{
  "input": "mfcc",
  "win_length": 400,
  "activation": "star_relu",
  "head_dim": 48,
  "residual_init": "zero_last"
}
Rows from block 9 of a small CTC audio transcriber, named by matrix and row number. Rows with one number belong to one neuron. Each number is 128 + 24 x the weight over its row's rms, rounded and kept within 0 to 255. All counts start at 0.
After each neuron's rows are labels from the 100 clips, of 14848, where the neuron reaches its highest value: "strongest on" is what is common among them. Only what is clearly more common there than usual is listed. The data: short read English sentences (LibriTTS-R). In brackets: how many of the 100.
# fc1: MLP up (model.blocks.9.mlp.fc1.weight, 576x192), inputs 96-191
# fc2: MLP down (model.blocks.9.mlp.fc2.weight, 192x576, transposed), outputs 96-191

fc1.45 [ 95 180  73 177 115 117 119 101  94 106 136 139 120 130 143 116 170 161 158 140 133 126 117 160 113 122 142 141 153 178 127  60 127 152 118 120 109  97 135 105  79 150 129 101  81 123  95 136  74 103 168 145 121 162 113 105 153 118 104 156 126 138 129  95 153  77 138 121 159 159 137 135 121 109 132 138 138 115 127 178  89 111 149 123 157 100 154 151 127 142  97 156 117  97 163 162]
fc2.45 [120 111 131 117 152 140 102 164 132 152 132 137 152 116 130 183 149 118  94 120 124  91 147 149 172 111 101 127 131  89 149 185  98 139 118 102 146 205 129 146 165  88 127 123 166 123 107 119 172 145 109 117 147 148 164 159  73 129 117 149 121 123 132 134 143 140 116 129 119 135 143 125 159 118 119 122 108 131 136  98 163 137 105 167 128 152 126 141 144  80 128  69 123 133 141 117]
strongest on: text has "place" (28)

fc1.44 [116 128 147 142 104 102 153 113 136 119 114 133 138 158 150 133  79 134 129 146  98 114 142 139 114 132 118 132 140 136 142 173 191  97 113 135 146 134 104 148 156 145 146  93 107 122 166 110 125 121 141 127 107 117 161  65 135  94 118 136 146 131 191 124 170  87 148 129 128 138 152 102 128 114 139 126  70 128 170 135 134  99 168 115 138 128 169 119 106 101 135 151 108  61 129 136]
fc2.44 [120 135 113 126 125 107 129  93 138 147 119 137 141 121  88 111 134 100 215 166 101 143 142 101  77 156 105 113 145 131 120 106 107 165 134 124 101 147 117 146 115 148 148 141 118 129 137  90 119 133 138 157 118 112 160 128 123 131 121 132 137 117 138 153 114  88 102 144 127 131 127 118 117 124 137 111 138 123 117 120 159 168 124 130 147 122 141 104 150  90 142 102  59 148 167 100]
strongest on: text has "silence" (25)

fc1.493 [134 127 140  85 127 124  89 128  98 106 128 137 114 153 108 131 148 133 132  84 104 146 119 157  96 132 159  96 138 135 167 113 156 131 125 118 129 152 104 120 136 115 119 107 154 149 163 112 174 148  88 101 144 167 130 165 116 146 137 115 119 179 119 148 182 125 145 119 108 134 150 108 151 119 131 168 113 137 145 166  94 159 136  89 120 102  88 163  90 128 167 119 137 107 110  94]
fc2.493 [155  95 126  90 147 155 111 120 114 123  97 106 149 132 101 145 113 135 163  98 113 145 146 138 116 125 130 116 157 153 130 110  63 190 121 103  94 108 142 117 118 177 127 147 136 143 105 138 163 126 144 121 129 135 130  97 136 137 133 124 108 158  57 140  95 133 190 124 106 119 115 115  96 102 148 125 109 110 156 111 146 118 138 142 119 123 120 134 125 153  94 160 134 160 135  92]
strongest on: the word "i'll" (55); the word "be" (26)

fc1.319 [131 122 112 113 122 127 136 143  69 129 124 128 151 148  96 135 188  87 121 113 108 118 100  96 138 133 170 158 100 119 142 168 121 130 170 122 160 130  91 109 140 102 144  88 151 140 130 101 161 176  92 132  82 124 121  94 149 105 138 176 124 155  70 126 136 123  92 119 111 134 124 132 119 127 171 142  95 149 166 135 172 153 115 122 153  94 130 137 120 137 170 115 143  96 128  93]
fc2.319 [158  99 142 145 128 182  87 138 122 131 100 153  96 140 125  67 190 132 133 136 147 160 129 112  99 118 115 118 102 148 149 168 140 113 129 188 124 137 128 155 156 115 139 150 135 139 135 136 135 138 151 111 147 131 112 115 129  90 132 150 135  76 174  92 137 164  86 149 108 151  93 142 157 137 124 117 151 124  99 118 152  74  85 124 130 127 122 141 129 100 119 119 127 137 147  79]
strongest on: the word "was" (44); the word "they" (37); the word "were" (26); the word "there" (25)

fc1.560 [ 98 105 131 130 133 101 125 120 126 146 116 137 127 107 149 149 110 138 130 104  99 128  82 165 124 121 144 138  84 147 170 115 124 114 135 151 155 142 114 131 170 130 121  74  95 127 152 132 115 169 105 114 142 111 115 125 108 125 111  99 158 139 127 123 154 101  93 134 101 113 151  75 122 146 132  95 104 181 120  98 110 132 154 134 151 117 117 137 150 191  97 140 150 108 176 171]
fc2.560 [142 134 120 109  90 149 114 106 143  83 163 139 111  99 145 131 127 119 114 168 134  99 140  87 113 139  81 141 118 145 127 126 142 107 118 117 122 167 140 140  95 130 124 103 131 131 109 135 111  83 133 146  94  85  95  97 152 100 135 127 122 170 166 170 136 137 164 125 129 129 121 137 133 156  96 127 153 121 131 157 119 122 143 127 123 159 100  58  85  77 117 111  85 132 133 120]
strongest on: the word "mother" (38)

fc1.355 [149 102  70 146 112 141 125 115 123  98 135 154 122 120 151 120 115 100 113 139 131 149 108 126 185 115 114 161  79 117 125 131 142 163 129 162 127  55 154 128 179 152 157 179  94 138  96 110  82 136 120  91 128 115 150 138 145 186 122 128 138 114 132 155 130 118 157 118 114 105 114 136 115 135 111 120 117 125  99 150  81 130 108  95 116 123 148 152 107 124 140 114 130 152 132 147]
fc2.355 [134 129  88 106 134 144 160 151  95 108 143 132 121 134 123 136 148 133 120 142 126 206 149 135 119 114 118 137 141 146 140 105 119 100 117 151 123 110 121 193 161 122 145 106  99 128 125 117 135  97 139 157 130 143 113 119 159 118 112 132 173 147 150 149 146 113 135 144 157 206 117 181 152 114 120 109  74 109 122 158 136 165 106 115 101 133  89 132 141 128 116 190 128 115 160 115]
strongest on: the word "mr" (76)

fc1.296 [144 131 122 151 115 143  90 128  89 148 129 119 100 146 100 108 153 107 135 121 107 168 130  93 115 114 128  93 162 144 118 121 121 132 161  99 150 162 121 149 121 129 131 157 162 132 128 105 154 112 111  93  90 109 160 144 145 121 109 113 145 144 122 110  89 143  93 165 132 136 108  99 165 101 122 179 115  95 150 103  83 115 129  86 133 124  90  90 139 138 151 115 132 130 165 101]
fc2.296 [113 172 167 149 137 134 126 134 112 148 113 115 189  98 111 116 127 160 127 109 139 123  88 162 139 105 114 147  94  82 117 124 140 133 122 123 128 116 141 118 135 136 145 145 119 127 124 155 136 141 161 147 100 167 131 107 122 153 152 144 149  98 145 192 135 130 131 104 112  94 121 130 111 124 128 125 120 157 106 117 107 123 142 127 108 124 156 155 110 131 100 124 116 145 103 150]
strongest on: the word "good" (30)

fc1.221 [109 133 160 113 138 146 141 105 125 128  94 127 156 170 137 104 144 138 116 129 125 131 108 116 110 148 152 138 132 159 164  84 119 193 109 133 110 107 111 122 133 132 124 121  99 104 114 123 132 124 121  99 133 168 133 127 122 133 113 148 105 129 136 122 164 117 154 112  98 156 144 117 135 144 138 158 137 113 107 149 169 147 188 140 117 157 139 115 124 159  98 129 150 171 170 120]
fc2.221 [103 117 120 152 148  93 154  80  97 118 142 151 115 104 135  88 158 148 111 147 143 117  92 110  96 133 125 112 133 150  94 112 143 149 125 167 121  69 128 124 161 126 107 154  70 118  94 147 100  87 117 172 124 145 108 124 154 113 106 144 111  87 151 164 138 159 155  93 137 188 158 138 146 117 147 118 119 124 116 109 167 145 164 123 178 127 142 131 133 143 177 150 115 146  93  93]
strongest on: text has "place" (37)

fc1.8 [124 150 170  91 152 123  91 127 130 185 115 126 122 188 112 165 120 129 130 135 117 138 162  90 105 145 130 113 127 179 135  78 131 153 140 147 113 108 133 165 145 130 147 115  92 113 143  86 112 150  79  97 168 141 113 110 132 156 115 128 121 103 138 123 105 129 104 140  89  79 159 122 119 124 111 187 138 124 146 154  89 143 126  88 140 152 114 160 113 139 106 137 116 128 110 131]
fc2.8 [116 124 161 116 138 169 137 151 108 136 118 137  96 140 180 155 141  96 137 111 102 119  49 152  91 125 137 145 152 109  89 151  99 153 103 123 119 152 127 123 143 128 143 153 112 117  98 114  96 111 147 144 125 139 122 127 184 131 101  98 120 127 131 132 139 168 134 124 117 135 103 144 149 115 150 123 159 135 103 123 109 147 100 118  94 103 144 128 143 140 128 163 100  98 105 127]
strongest on: the word "down" (83)

fc1.30 [ 95 156 129 146 128 173 146 110 120 107 157  93 131 150  78 155 120 129 119 107  69 124 150 146 141  93 123 106 136  82  85  89  95 132  89 115 114 137 123 152 149 144 109 138 111 100 111 131 137 140 162 171 139 114 120 103 140 137 134 118 139 120 117 142 131 103 146 110 114 120 120 156 123 102 116 150  94  98  82 139 106 170 139 128  74 152 121 181 120 129 112 163  97 101 111 131]
fc2.30 [101 156  94 100 124 109 147 142 148 126  88 168 140 167 145 132 142 109 165 135 127 125  75 119 137 113 131 134  89 153 146 170 143 162 132 144  96 101 122 109 140 162  84 112  93 114 172 146 102 119 148 129 159  86 116 125 111 100 170 159 140 126 165 158 128 141 130 113 126 129 145 159 129 148 113  93 161 118 119 123 140 151 162  90 131 150 171 140 162 128 128 162 180 119 100 109]
strongest on: the word "i" (59); the word "shall" (43); the word "have" (43)

fc1.55 [113 106 125 143 124 129  96 128 128 129 179 145 159 119 160 160 121 129 122 137 143 146 108 134  93  74 165 104  78 108 108 128 132 153  75 110 115  74  87 104  85 124 164 103  84 139 165 121 120 160 139 131 101 173 133  79 151 110 174 124 100 123 135 121 143 123  94  63 102  92 128 134  93 135 126 103 128 162 156 167 124 139 101 160 116 130 141 135  64 132 103 125 128 120 147 105]
fc2.55 [ 85 138  94  82  85 131 154 135 128 116 122 140 167 128 116 177 127 118 167 150 150 168 104  93 114 102 142 182 116 128 142  91 114 142 127 133 145 125 136  94 121 159 125 135 147 119  84 129 165 135 129 145 135 119 172 134 155 144 117 114 141 161 110  97 138 164  94 134 129 119 150 138 176 125 136 101  90 138 167 163 109 154  91 165 147 125  90 116  92 125 141 139 112  79  98 119]
strongest on: the word "was" (65)

fc1.107 [110 100 111 145  77 111 144 134 111 133 125 166 130 146 124 137 108 124 126 140 141 156 123 157 139 133 143 105 139 148 155  95 169 155 133 109 143 156 162 110 157  77  91 114 153 101 125 124 177 154  86 155 148 159 118 101  73 113 159 121 171 174 103 115 148 138 117 150 142 160 135 118 106  92 137 165  80 152  97 124  87 172 102 148 118 104 131  95 129 135 127 118 142  92 142 143]
fc2.107 [142 173 146 121 124 133 143 140 110  96 100 116 167 101 128 127 130 147 142 104 118 136  98 106 148 107 130 125 142 115  80 150 117 160 135 147 114 175 127 132 125 140 105 144 141 114 124 138 146 151 132 107 105 133 127 143 158 130  75 128 135 135 162 170 146 132 127 112 105 103 113 128 139 126 149 121 126  96 118 109 181 109 152 125  84 170 134 165 172 132 121 128  86 137 125 104]
strongest on: the word "they" (68)

fc1.194 [149 124 107 135 114 130 156 124 152 136 137 124 142 155 134 132 145 123 113 134 126 141  90 129 171 101 111 117 126 152 150 124 119 129  97 141 151 114  76  96 143 125 131 122  98 151 111  95 110 138 155 158 125 118 118  88 121 114 165 123 173 121 127  80 126  73 125 169 106 108 144 126  95 149 112 133  80  85 136 108 108 177 110  69 112 144 130 185  85 155 124 129 159 108 200 141]
fc2.194 [113 101 129 127 146 131 134 101 156 100 165 139  88  83 110 118 150 103 111 157 132 114 102 115 120  82  82 156 139 160 121 119 135 132 134 136 105 128 127 135  98 136 123 134 144 130 151 101  87 173 140 130 120 137 106 104 146 111 122 127 172 184 138 137 141 133  90 159 104 105 156 132 109 131  52 140 116  76 128 126 146 178 127 121 111 124 123 117 135 103  87 121 135 147 141 114]
strongest on: text has "work" (40)

fc1.353 [131 155 111 113 123 128 133 100  64 153  86 124 184 119 146 100 146 143 143 150 110 108  98 131 159 141 113 138 148 124 152 132 124 108 105  83 153 137 122 110 149 127 112 141 153 131 119 111 138 164 141 168 101 127 142 143 125 165 145 161 150 118 120 134 156 144 132 163 113 115 102 155 109 126 107  91 135 184 129 116 115 105 155 102 115  92 123 171 128 174 122 155 155 132 147 111]
fc2.353 [ 64 149 100 110 152 111 135 142 104 111 126 107 155 160 150 100 100 146  96 143 135  95 134 151 159 128 154 143 108 140 133  73  89 133 132 150 111 119 128 146 100  81 163 132 128 131 164 159 107 121  95 134 138 183 121 103 148 149 150 132 109 149 111 108 179 130  99 166 156 197  88  90 149  94 118 137 101 121 120 113 109 134 134 185 100 152 155 167  80  95 101 115 106 122 108 159]
strongest on: the word "first" (31)

fc1.372 [114 106 147 123 149 106 139 140 151 166 146 138 134 157 109 168  91 102 102 113  93 149 106 118 108 125 135 125 147 143 130 130 118 123 122 132 181  49 120 106 122 104 171 155 111  98 168 120 141 129 134 129 103 166 156  82  72 127 165 145 105 137 173 104 104 109 130  98 109 108 148 160 132 112 169 163 122 146 144 142 134 179 114 120 102 103  95 111 149 121 168 119 128 157 157 115]
fc2.372 [115 167 112  61 112 122 114 127 185 117 148 161 137 122 123 139 161 148 156 116 108 148 124 100 151 126 139 130  97 115  83 105 122 138 126 132 157 113 140 105 121 130 137 136 170 134 162 170 105 108 151 132 107 176 106  98 114 140 129 147 125 137 121 147 135 114 151 115 130  88 159 102 130  72 119  90 112 126 182 127 132 151 142 126 135 136 121 133  96 118 103 152 146 139 114 107]
strongest on: the word "i" (78); the word "am" (71); the word "i'm" (26)

fc1.112 [124 142 102 177 121 112 135 125 127 156 154 117 137 153 129 129 146 126  51 121  73 140  90 152 128  64 178 136  89 101 149  97 137 128 120 135 123 117 126 133 128 104 174 128  74 132 152  99 162 145 155 146 120 143  79 118 145 136 162 130 139 151 138 108 119 129 109  49 134  98 175 105 147 148 175 128 129 149 140 120 135 144 117 154 103 102  95 173 106 136 129 134 146 133 134  84]
fc2.112 [102 136  76 124 102 128 145 128 130 107 149 144 148 129 100 120 118 103  90 180 133 175 153 108 126 131 129 156 176 145  98  66 108 124 135 134 142 122 130 131 129 167 129 157 102 123  62 125 126 122 154 155 116 140 100 115 129 118 142 156 106 162 115  94 125 100 139 165 167 144 155 128 111  93 149 111 125 151 134 100 110 159 106 138 149  93  82  99  92 138  97 111 121 126 123 141]
strongest on: the word "was" (95); the word "it" (55)

fc1.404 [123 135 134 130 139 134 163 161 141 122 130 111 159 136 143 136 143 144 134 133  68 106 112 154 127  93 104 150 131 110 128 168 121 128 112 131 116  97 105 114 118 122 174 106 117 141 146  85 111 145 118  79 108 118 133 147 120 147 184 183 163 166 132 117 152 115 177 103 113 122 132 122  96 144 113 125  71 134 137 133 130 156 136 137 124 128 140 191  93 173 110 144 137 103 152 116]
fc2.404 [104  97 171 133 105 149 136 101 119 130 110  96 159  98 166 112 111 112 129 131 113 105 137 140 149 119 136 133 166 139  72  87 121 135 131 113 124 186 152 144 164 143 130 140 100 123 145  96 111 170 143 121 114 157 116  99 121 154 123 130 129 165 103 178 148 161 136 146 150 133 144  58  98 106 131 126  74 163 150  81 130 187 185 119 154  93 105 166 139 118 123 102 141  82 135 128]
strongest on: the word "first" (94)

fc1.80 [160 182 138 124 106 134 108 108  67 131 125 164 154 135 149  82 148 145 129 117 159 146 141 133 133 119 112 166  96 149 130 106 148 163 122 146 135 169 127 117  99 139 176 129 187 158 153 110 143 159 157 114 163 130 113 129 119 105 111 121 106  89 135 116 115  79 128  91 148  96 160 109 109 109 139 143 105 155 136 139 137 104 140  98  96  98  81 133 172 150 172 132 150 110 134 140]
fc2.80 [152 107 152 102 107 141 115 103  98 156 139 121 129 103 142 112 136 133 133 150 146 132 155 110  95 188 113 139 144 147 155 135 152  98 137 162 121 169 115 131  99 143 112 149 129 122 152  90  91 153 151 118 100 101 121 120 122 156 126  97 105 128 106 178  90 145 125 109 133 133 151 130 120 141 102  81 148 159 154 164 115 116 168 112 118  93 110 132 163 150 133 158 127 107 136 145]
strongest on: the word "twenty" (52)

fc1.405 [114 124 116  87  94  92 131  97  96 126 113 113 163 163 112 156 128 119  66 147  99 171 161 143 129 133 160 103 141 101 127 137 127 128 109 140 128 148 137  84 125  90 168  84  97 120 153  95 136 143 101 154 110 141 136 102 132 136 134  94  88 160 115  76 128 141 117  86 123 124 129 134 123  97 166 128 107 168 194 165 123 190 128 106 151 118 121 147 150 134 121 138 161 105 132  81]
fc2.405 [134 134 102 116 141 129 141 135 111  99 156 139  96 138 128 138 150 128 136 138  78 185 105 100 123 105 143 118 142 176 117  64 112 144 126 162 120 132 114  83 119 167 158 146 122 138 153 134 105 110 133 156 129 113 118  96 110 126 137 125 112 135 119 115 140  97 138 102 163 121 121 135 132 114 140 113 102 131 160 160 104 103 128 111 139 161  97 133  95 154 120  68 116  98 135 107]
strongest on: the word "was" (81); the word "it" (32)

fc1.60 [166 126 122 139 164 106 170 146 116 175 154 128 148 120 156  75 124 138 123 139  96 129 127  72 101 118 103 148 118 141 128 117 107 113 123 119 142 174 143 129 169 116 124 124 110 135 140 117 151 161  99 150 133 151 139 133 100  65 137 161 163 125 130 116  89 142  82 136 105 135 180 108  91 117 170 127 168 150 137  94 113 122 158 165 144 138 129 107 113 139 105 110 138 106 169 172]
fc2.60 [125 164 111 140 119 144 117 101 151 114 120 157 156 143 159 102 153 129 109 132 118 110 111 127 132  86  80 149 119 128 134 150 107 123 131 138 102  82 123 142  88 149 137 159  80 137 123 129 139 129 134 154 102 129 123 127 186 132 134 154 155 136 131 160 144  96 129 144 133 130 121 142 123 100 132 142 134 110 112 153 107 157 122  91 105 150 152 113 137 149  83 181  75 149 108 154]
strongest on: the word "mr" (83)

fc1.449 [104 120 120 158 110 137 143 135 110 128 190 115 134 164 175 172 113 117  54 116 126 161 135 145 121  65 162 116 147 136 114  92 103 143 120 115 142 122  88  83 105  93 179 166 141 138 107  91 150 141 147 139 117 140 115 130 106 126 116 134 135 156 128 130 121 145 112  71  95 100 144 135 112 112 174 118 112 135 140 129 111 148 154 145 111 145 111 116 111 102 133 152 126 140 125 123]
fc2.449 [110 178 125 115 158 144 143 133 186 106 113 108 186 112  81 116 108  89 141 156 172 115 148 127 128 141 125 149 127 100  99 141  81 144 143 111 119  90 154 115  98 127 142 135 127 125 125 161 150 147 150 142 151 144 117 114  79 111  98 123 116 161 152 115 137 129 161 108 111 136  97 124 144 104 136  66 166 165 156 100 133 161 130 175 157 131 117 111 116  96  79 149 120 150 116 127]
strongest on: the word "was" (87); the word "it" (80)

fc1.367 [115 115 138 108 132 135  93  94 148 116 162 133 164 155 195 110 109 136 116 125 115 125 104 147 146  69  95 140 153 117 134  98  99 111 128 161 150 103 144 127 138 135 123 127 137 198 139 126 136 151 100 108  99 159 117 155  63 108 152 154 148 136 157  82 144 106 159 150 125 105 144 172 119 150 108  90 118 121 112 133 111 135 125 100 136 156  66 118 121 131 125  89 111 143 115 153]
fc2.367 [110 114 142 155 127 141 120 107 176 110 148 131  93 129 108 135 117 113  90 118 134 153 127 155 137  93  85 155 180  75 116 120 119 130 143 115 149 118 111 179 134 153 105  99 105 126 118 148 112 105 144 185 117 119 116 175 192 108 121 104 116 155 155 128 151 135 111 178 171 111  98 129 126  78 135 159 118 173 125 151 132 141 132 134 130 126 135 112 174 137 177 118  92 142 148 132]
strongest on: the word "chapter" (53)

fc1.200 [108 143 161 123 112 118 138 122 139 115 128 142 101 122 170 125 121 125  95 163 115 104 131 145 147 160  99 112 128 123 108 168 186 128 102 120 147 153 119 123 153 104 132 134 136 167  89 125 125 128  95 125 177 139 117 153 111 121 149 114  77 147 131 102 161 113  99 189 127 112 136 166 119 119  76 167 123 129 135  96 133 172  82  94 124 165  89 126 131 113 120 101  80 122 156 138]
fc2.200 [157 159 125 126 111 151 126 135 129 133 102 102 169 164 137 131 159 118 134  85 133 165 125 123 101 143 158 157 159 160 137 158 120 121 131 115 130 103 137 138 125  93 126 141 102 117 106 114 141 134 152 102 123 130 124 125 122 131 102 174 137 119 116 118  99 161 131  98 128 152 178  87 107 108 156  89 110 119 122  55 145 113 111 167  95 105 135 132 159 144 126 129 139 134 111 104]
strongest on: the word "i" (50); the word "to" (43); the word "want" (37); the word "don't" (29)

fc1.423 [147 155 118 115 126 135 153 172  84 143 111 142 138 146 108 133 145 105 118 109  96  84 113 120 173 102 121 153 151 113  87 113 107 151 152 111 146 170  95 154  90 117  64  89 101  98  95  87 123 129 171 121 143 144 107 154 144  95 143 121 123 174 168 132 129 161  82 149 136 130 127 132  97 102 147 147 130 168 180 131 144 150 169 140 104 119 123 130 118 164 127 140 159 103 110 143]
fc2.423 [142 153 131 136 117 120 121 129 108 108  80 112 132 123 152  85 150 120 111 111 103 144 145 131 129 163 138 127 130 153  80 124 104 136 145 175 151 110 129  93 146 166  62 139  92 125 180 141 145 173 147 140 144 137 116 133 146 147 152 145 100 143 134 150 165  99  98  73 136 141 120 135  94 107  97 171  74 116 141 140 143 102 160 133 140 121 101 100 157 126 112 108 134 102 104 116]
strongest on: the word "told" (52); the word "have" (26)

fc1.393 [150 136 100 106  98 152  93 144  98 147 122 125 155 154 159 156 113 141 118 110 132 154  99 131 110 138 112 116 163 158 138 142 130 132 138 165 122 126 128 137 151 117 141 152 140 105 121 110 126 162 144 117  95 124 100 157  71 115 123  89 120  96 134  90 150 114 104 136 116 152 117 137 134 117 151 144  52 148 140 133 123 124 126 133 125 105 119 128 173 107 139 176 154  93 126 105]
fc2.393 [124 156 145 129  78 130 125  92 119 109 104 129  88 118  93 127 115 147 105 132 129 121  78 124 131 135 133 134 154 107 149 155 185 151 140 112 123  93 114 126 112 137 134 131 133 121 151 125  82 124 140 137 128 137 108 110 120 138 163  93  55 138 141 162 150 139 132 117 123 139 135 109 144 101 149 125 104 131 109 167 130 105 138 138 147 110 150 151 103 121 124 134 180 144  84 109]
strongest on: the word "time" (47)

fc1.141 [136 125 116 117 151 127 159 136 113 152 110 131 127 217 136 129  87 107 107  77 128 135 121 157 146 119 115 135 167 140 143 120 157 132 162 122 186  93  77 128 147  47 142 158 152 103 119 128 141 140  72 149 135 163 122 130  69 112 125 131 106 116 124 125 112  90 118 139 146 105 186 111 139 136 116 165 119 139  88 107  94 160  95 132  82 133 125 128 114 138 157 151 145 149 132 128]
fc2.141 [147 173 125 157 159 142 128 169  84 125 113 131 166 141  82 108 118 119 154 103 169 105 129 173 115 113 123 145 132 170 130 136 124 130 149 121 137 148 132 122 146 126 114 168 138 122  81 160 161 144  97  99 103 122 113 131 113 155 124 107 113 120 150 116 160 118  96 141 123 144 110 118 141  76  99  83 124 162 106 122 153 114 116 183 121 131 157  87  76  81 109 162 128 118 100 119]
strongest on: the word "they" (95)

fc1.253 [105 158 118 137 136 108 173 140 104 152 128 134 137 159 105 107 155 101 153 117 129 120 148 126  90 120 135 125 119 168 148 119 141 169  84 184 121 120 156  92 121 123 132 136 133 112 135 117 152 118 146 156  96 140  97 100 141 163 144 143 141 140 137 131 143 100 163 104 125  93 131  99 136 147 109 109 118  72 138 119 100 129 145 135  92  69 159 130  99 129 169 161 109 168 148 149]
fc2.253 [128 112 149 133 118 122 141 133 105 165 117 149  80 124 143 109 167 107 153  82 138  89 139  99 102 136 164  99 144 141 116 151 147 112 132 109 138 156 141 138 121 140  98 125 130 130 156 117 104 156 144 104 119  99 147 112 122 149 132 127 145 112 124 136 160 121 144 120  87 149 114 158 169 108 166 127 158 157 122 152 115  84 151 104 160  62 167 132 135 150 111 143 142 121  91  90]
strongest on: the word "i" (38)

fc1.313 [115 193 109 119  79 152 123 132 123  86 176 152 141 136 134 195 148 110 112 132 141 146 120 128 106 136 104 101  99 135 160 124 139 132 155  95 121 128 142 113 187 141 168 124 145  98 114 134 132 126  79 111 121 129 111 147 107 154 137 108 165 143 155 118 172 106 140  73 123 111 113 146 146 152 106 140 115 162 115 150 149 172  95 101  90  98 107 109 173 152 152 140 149 124 115 125]
fc2.313 [ 87 128 151 132 105  84 110 118 127 118 131 147 138 128 101 121 110 139 117  75 150 133 105  99 127 118 139 137 187 124  91 129 108 121 144 113 104  99 144 154  95 154 140 130 138 137 163 171 136 139 119  78 112 129 195 130 153 177 109 155  79 122  84 114 109 108 113 156  95  97 118 112 127  94 142 132 127 167 127  85 137  87 125 142 135 115 124  97  87  53 144 119 133 122 138 120]
strongest on: the word "chapter" (36)

fc1.516 [ 96 161 115 136 125 122 169 114 138 127 144 164 151 142 126 124 146  96  87 126  92 142  88 106 149  82 130 154 103 117  96 112 145 120 145 146 147 155 117 111 139 140  96 124  94 160 100 109 147 160 164 162  90 162 111  88 137 102 132 126 126 167 114 117 143 134  94 122 122 105 153 108 118 129 141 157 133 150  99 125 142 175 132 107 131 115 114 130 118 135 111 138 137 100 139 111]
fc2.516 [126 127 124 157 111 131 141 151 141 101 141 124 136  95 104 116 132  95 113 175 147 120 158  75  92 150 108 183 156 135 100  98 152  83 135 157 116 134 129 114 103 159 161 164 110 153 128 110 118  57 129 173 138 108 138 147 179 151 138  95 114 144  91 106 104 117  94 164 144 112 110 157 109 136 127  84 105 139 123 132 146 131 119 127 131 116 159 111 117  97 104 100 140 103 147 146]
strongest on: the word "was" (46); the word "it" (35)

fc1.201 [157  98 137 118 133 124 136 105 119 134  94 106 127 114 150 111 135  84 110 111  72 118 138 159 119 104 109 145 129 111  98  92 153 105  30 118 148 131 100 105 142 119 112  90 114 132 142 104 128 133 108 131 119 139 137 140  96 129 132 122 150 139 168 147 116 130  97 109 137 118 149 124 156 162 121 125 101 145 135 101  90 154 181 151 134 143  92 134 143 169 121 149 142  96 127 182]
fc2.201 [183 236 110 154 107 151 115 124 108 112  96 100 147 118 108 140 126 168 170 123 135 103 105 164 123 119 121 151 122 122  78 126 140 135 133 107 115 143 126  77 117 140 137 152 105 130 108 142 149 122 171  88 124 123 118 104 122 175 111  97 134 144  95 173 125 123 152 153  78 136 118 118 111  91 115 137 150 124 120 126 139  98 129 167 115 124  99 113 135 113 150 146 115 105 112 114]
strongest on: the word "mother" (27)

fc1.111 [ 94 112 157  85 144 101 149  86  78 136 153 120 126 138 113 149  99 109 114 138 138 122 143 153  95  95 141  87 137  90 175 125 172 144 130 128 123 128 138 135 107  86 160 120 131 165 131  96 115 138 133 142 162 125 120 134 134 116 147 112 127 135 125 154 128  78 116 140 124 105 127 155 127  84 130 125 106 133 170 141 135 125  77 160 167  89 114 113 140 144 139 138 141 118 113 107]
fc2.111 [114 125 149 150 123 167 135 149 130 100 112 158 128 131  99 120 119 184 148 126 191  61  80 121 103  90 136 154 128  99 155 135 113 118 135 129  58 116 132 146 119 154 137 147 131 124 129 176 108  86 146 133 128 118 114 177 171 109 182 127 136  87 158 133 118 114 111 168 148 153 137 122 159 137 113  90 149 122 136 101 163 110 100 150 115 154  89  89 131 122 114 156 102 139  92 110]
strongest on: text has "work" (28)

fc1.59 [123 153 133 104 168 104 127  82 141 105 104 144 172 169 130 128 104 128 142 109 137 150 145 134 102 134 105 141  98 118 114 146 135 161  96 147 130 112 141 144 127 107 152 100 109 106  99 127 158 111 139 132 117 156 146 138 146  87 134 137 109 114  96  83 174 152 125  89 140  94 145 196 116 142 120 108 136 118 145 100 131 142 113 119 117 116 118 143 117 138 138 141 146 141 142 165]
fc2.59 [112 144 145 100 121 111 215  94  97 108 120  96 115 113  89 174 133 141 151 122 142 101  69 158 124 108 119 176 106 122 170 144 117  83 109 148 113 128 124 138 113 121 107 147  89 115 112 139 105  85 135 151 134 121 147 128 121 129 106 163  98  90 143 116 125 134 177 100 139 147  96 134 147 113 133 113 138 147 110 125 168 119 106 137 130 175 141 152 145  65 145 124 145 128  83 136]
strongest on: the word "i" (41)

fc1.173 [126 134 131  95  93 142 127 109 137 152 122 125 137 121 138 135 132 108  92 130 119 143 153 164  95  99 160 113 101 177 161 125 146 130 104 175 122 124 143 127 135 110  95 140 105 156 178 117 127 153 101  91  97 120 129 134  51  87 187 135 140 126 148 100 179 117 141 160  93 145  99 157 112 131 136 167 135 121 135 136 130 139 134 130 133  83 151 104 114 149 132 106 107 104 110 127]
fc2.173 [113  90 124 116 119 159 122 121 119 151 153 159 157 118 143 113 111 110 127 117 126 141 123 141 106 117 115 158 105 131 188 131 119 137 126  79 154 139 146 166  94 126 117 109 127 133 139 142 137 182 154  92 114 174 112 162 108  88 156  99 131 156 131  84 116 147 134 123 124 181 115 134 102 101 126 142 143 115 109 118  84 138 102 113 126 119 125 132 107 127 109 138 108 146 161  71]
strongest on: text has "captain" (40); text has "certainly" (35)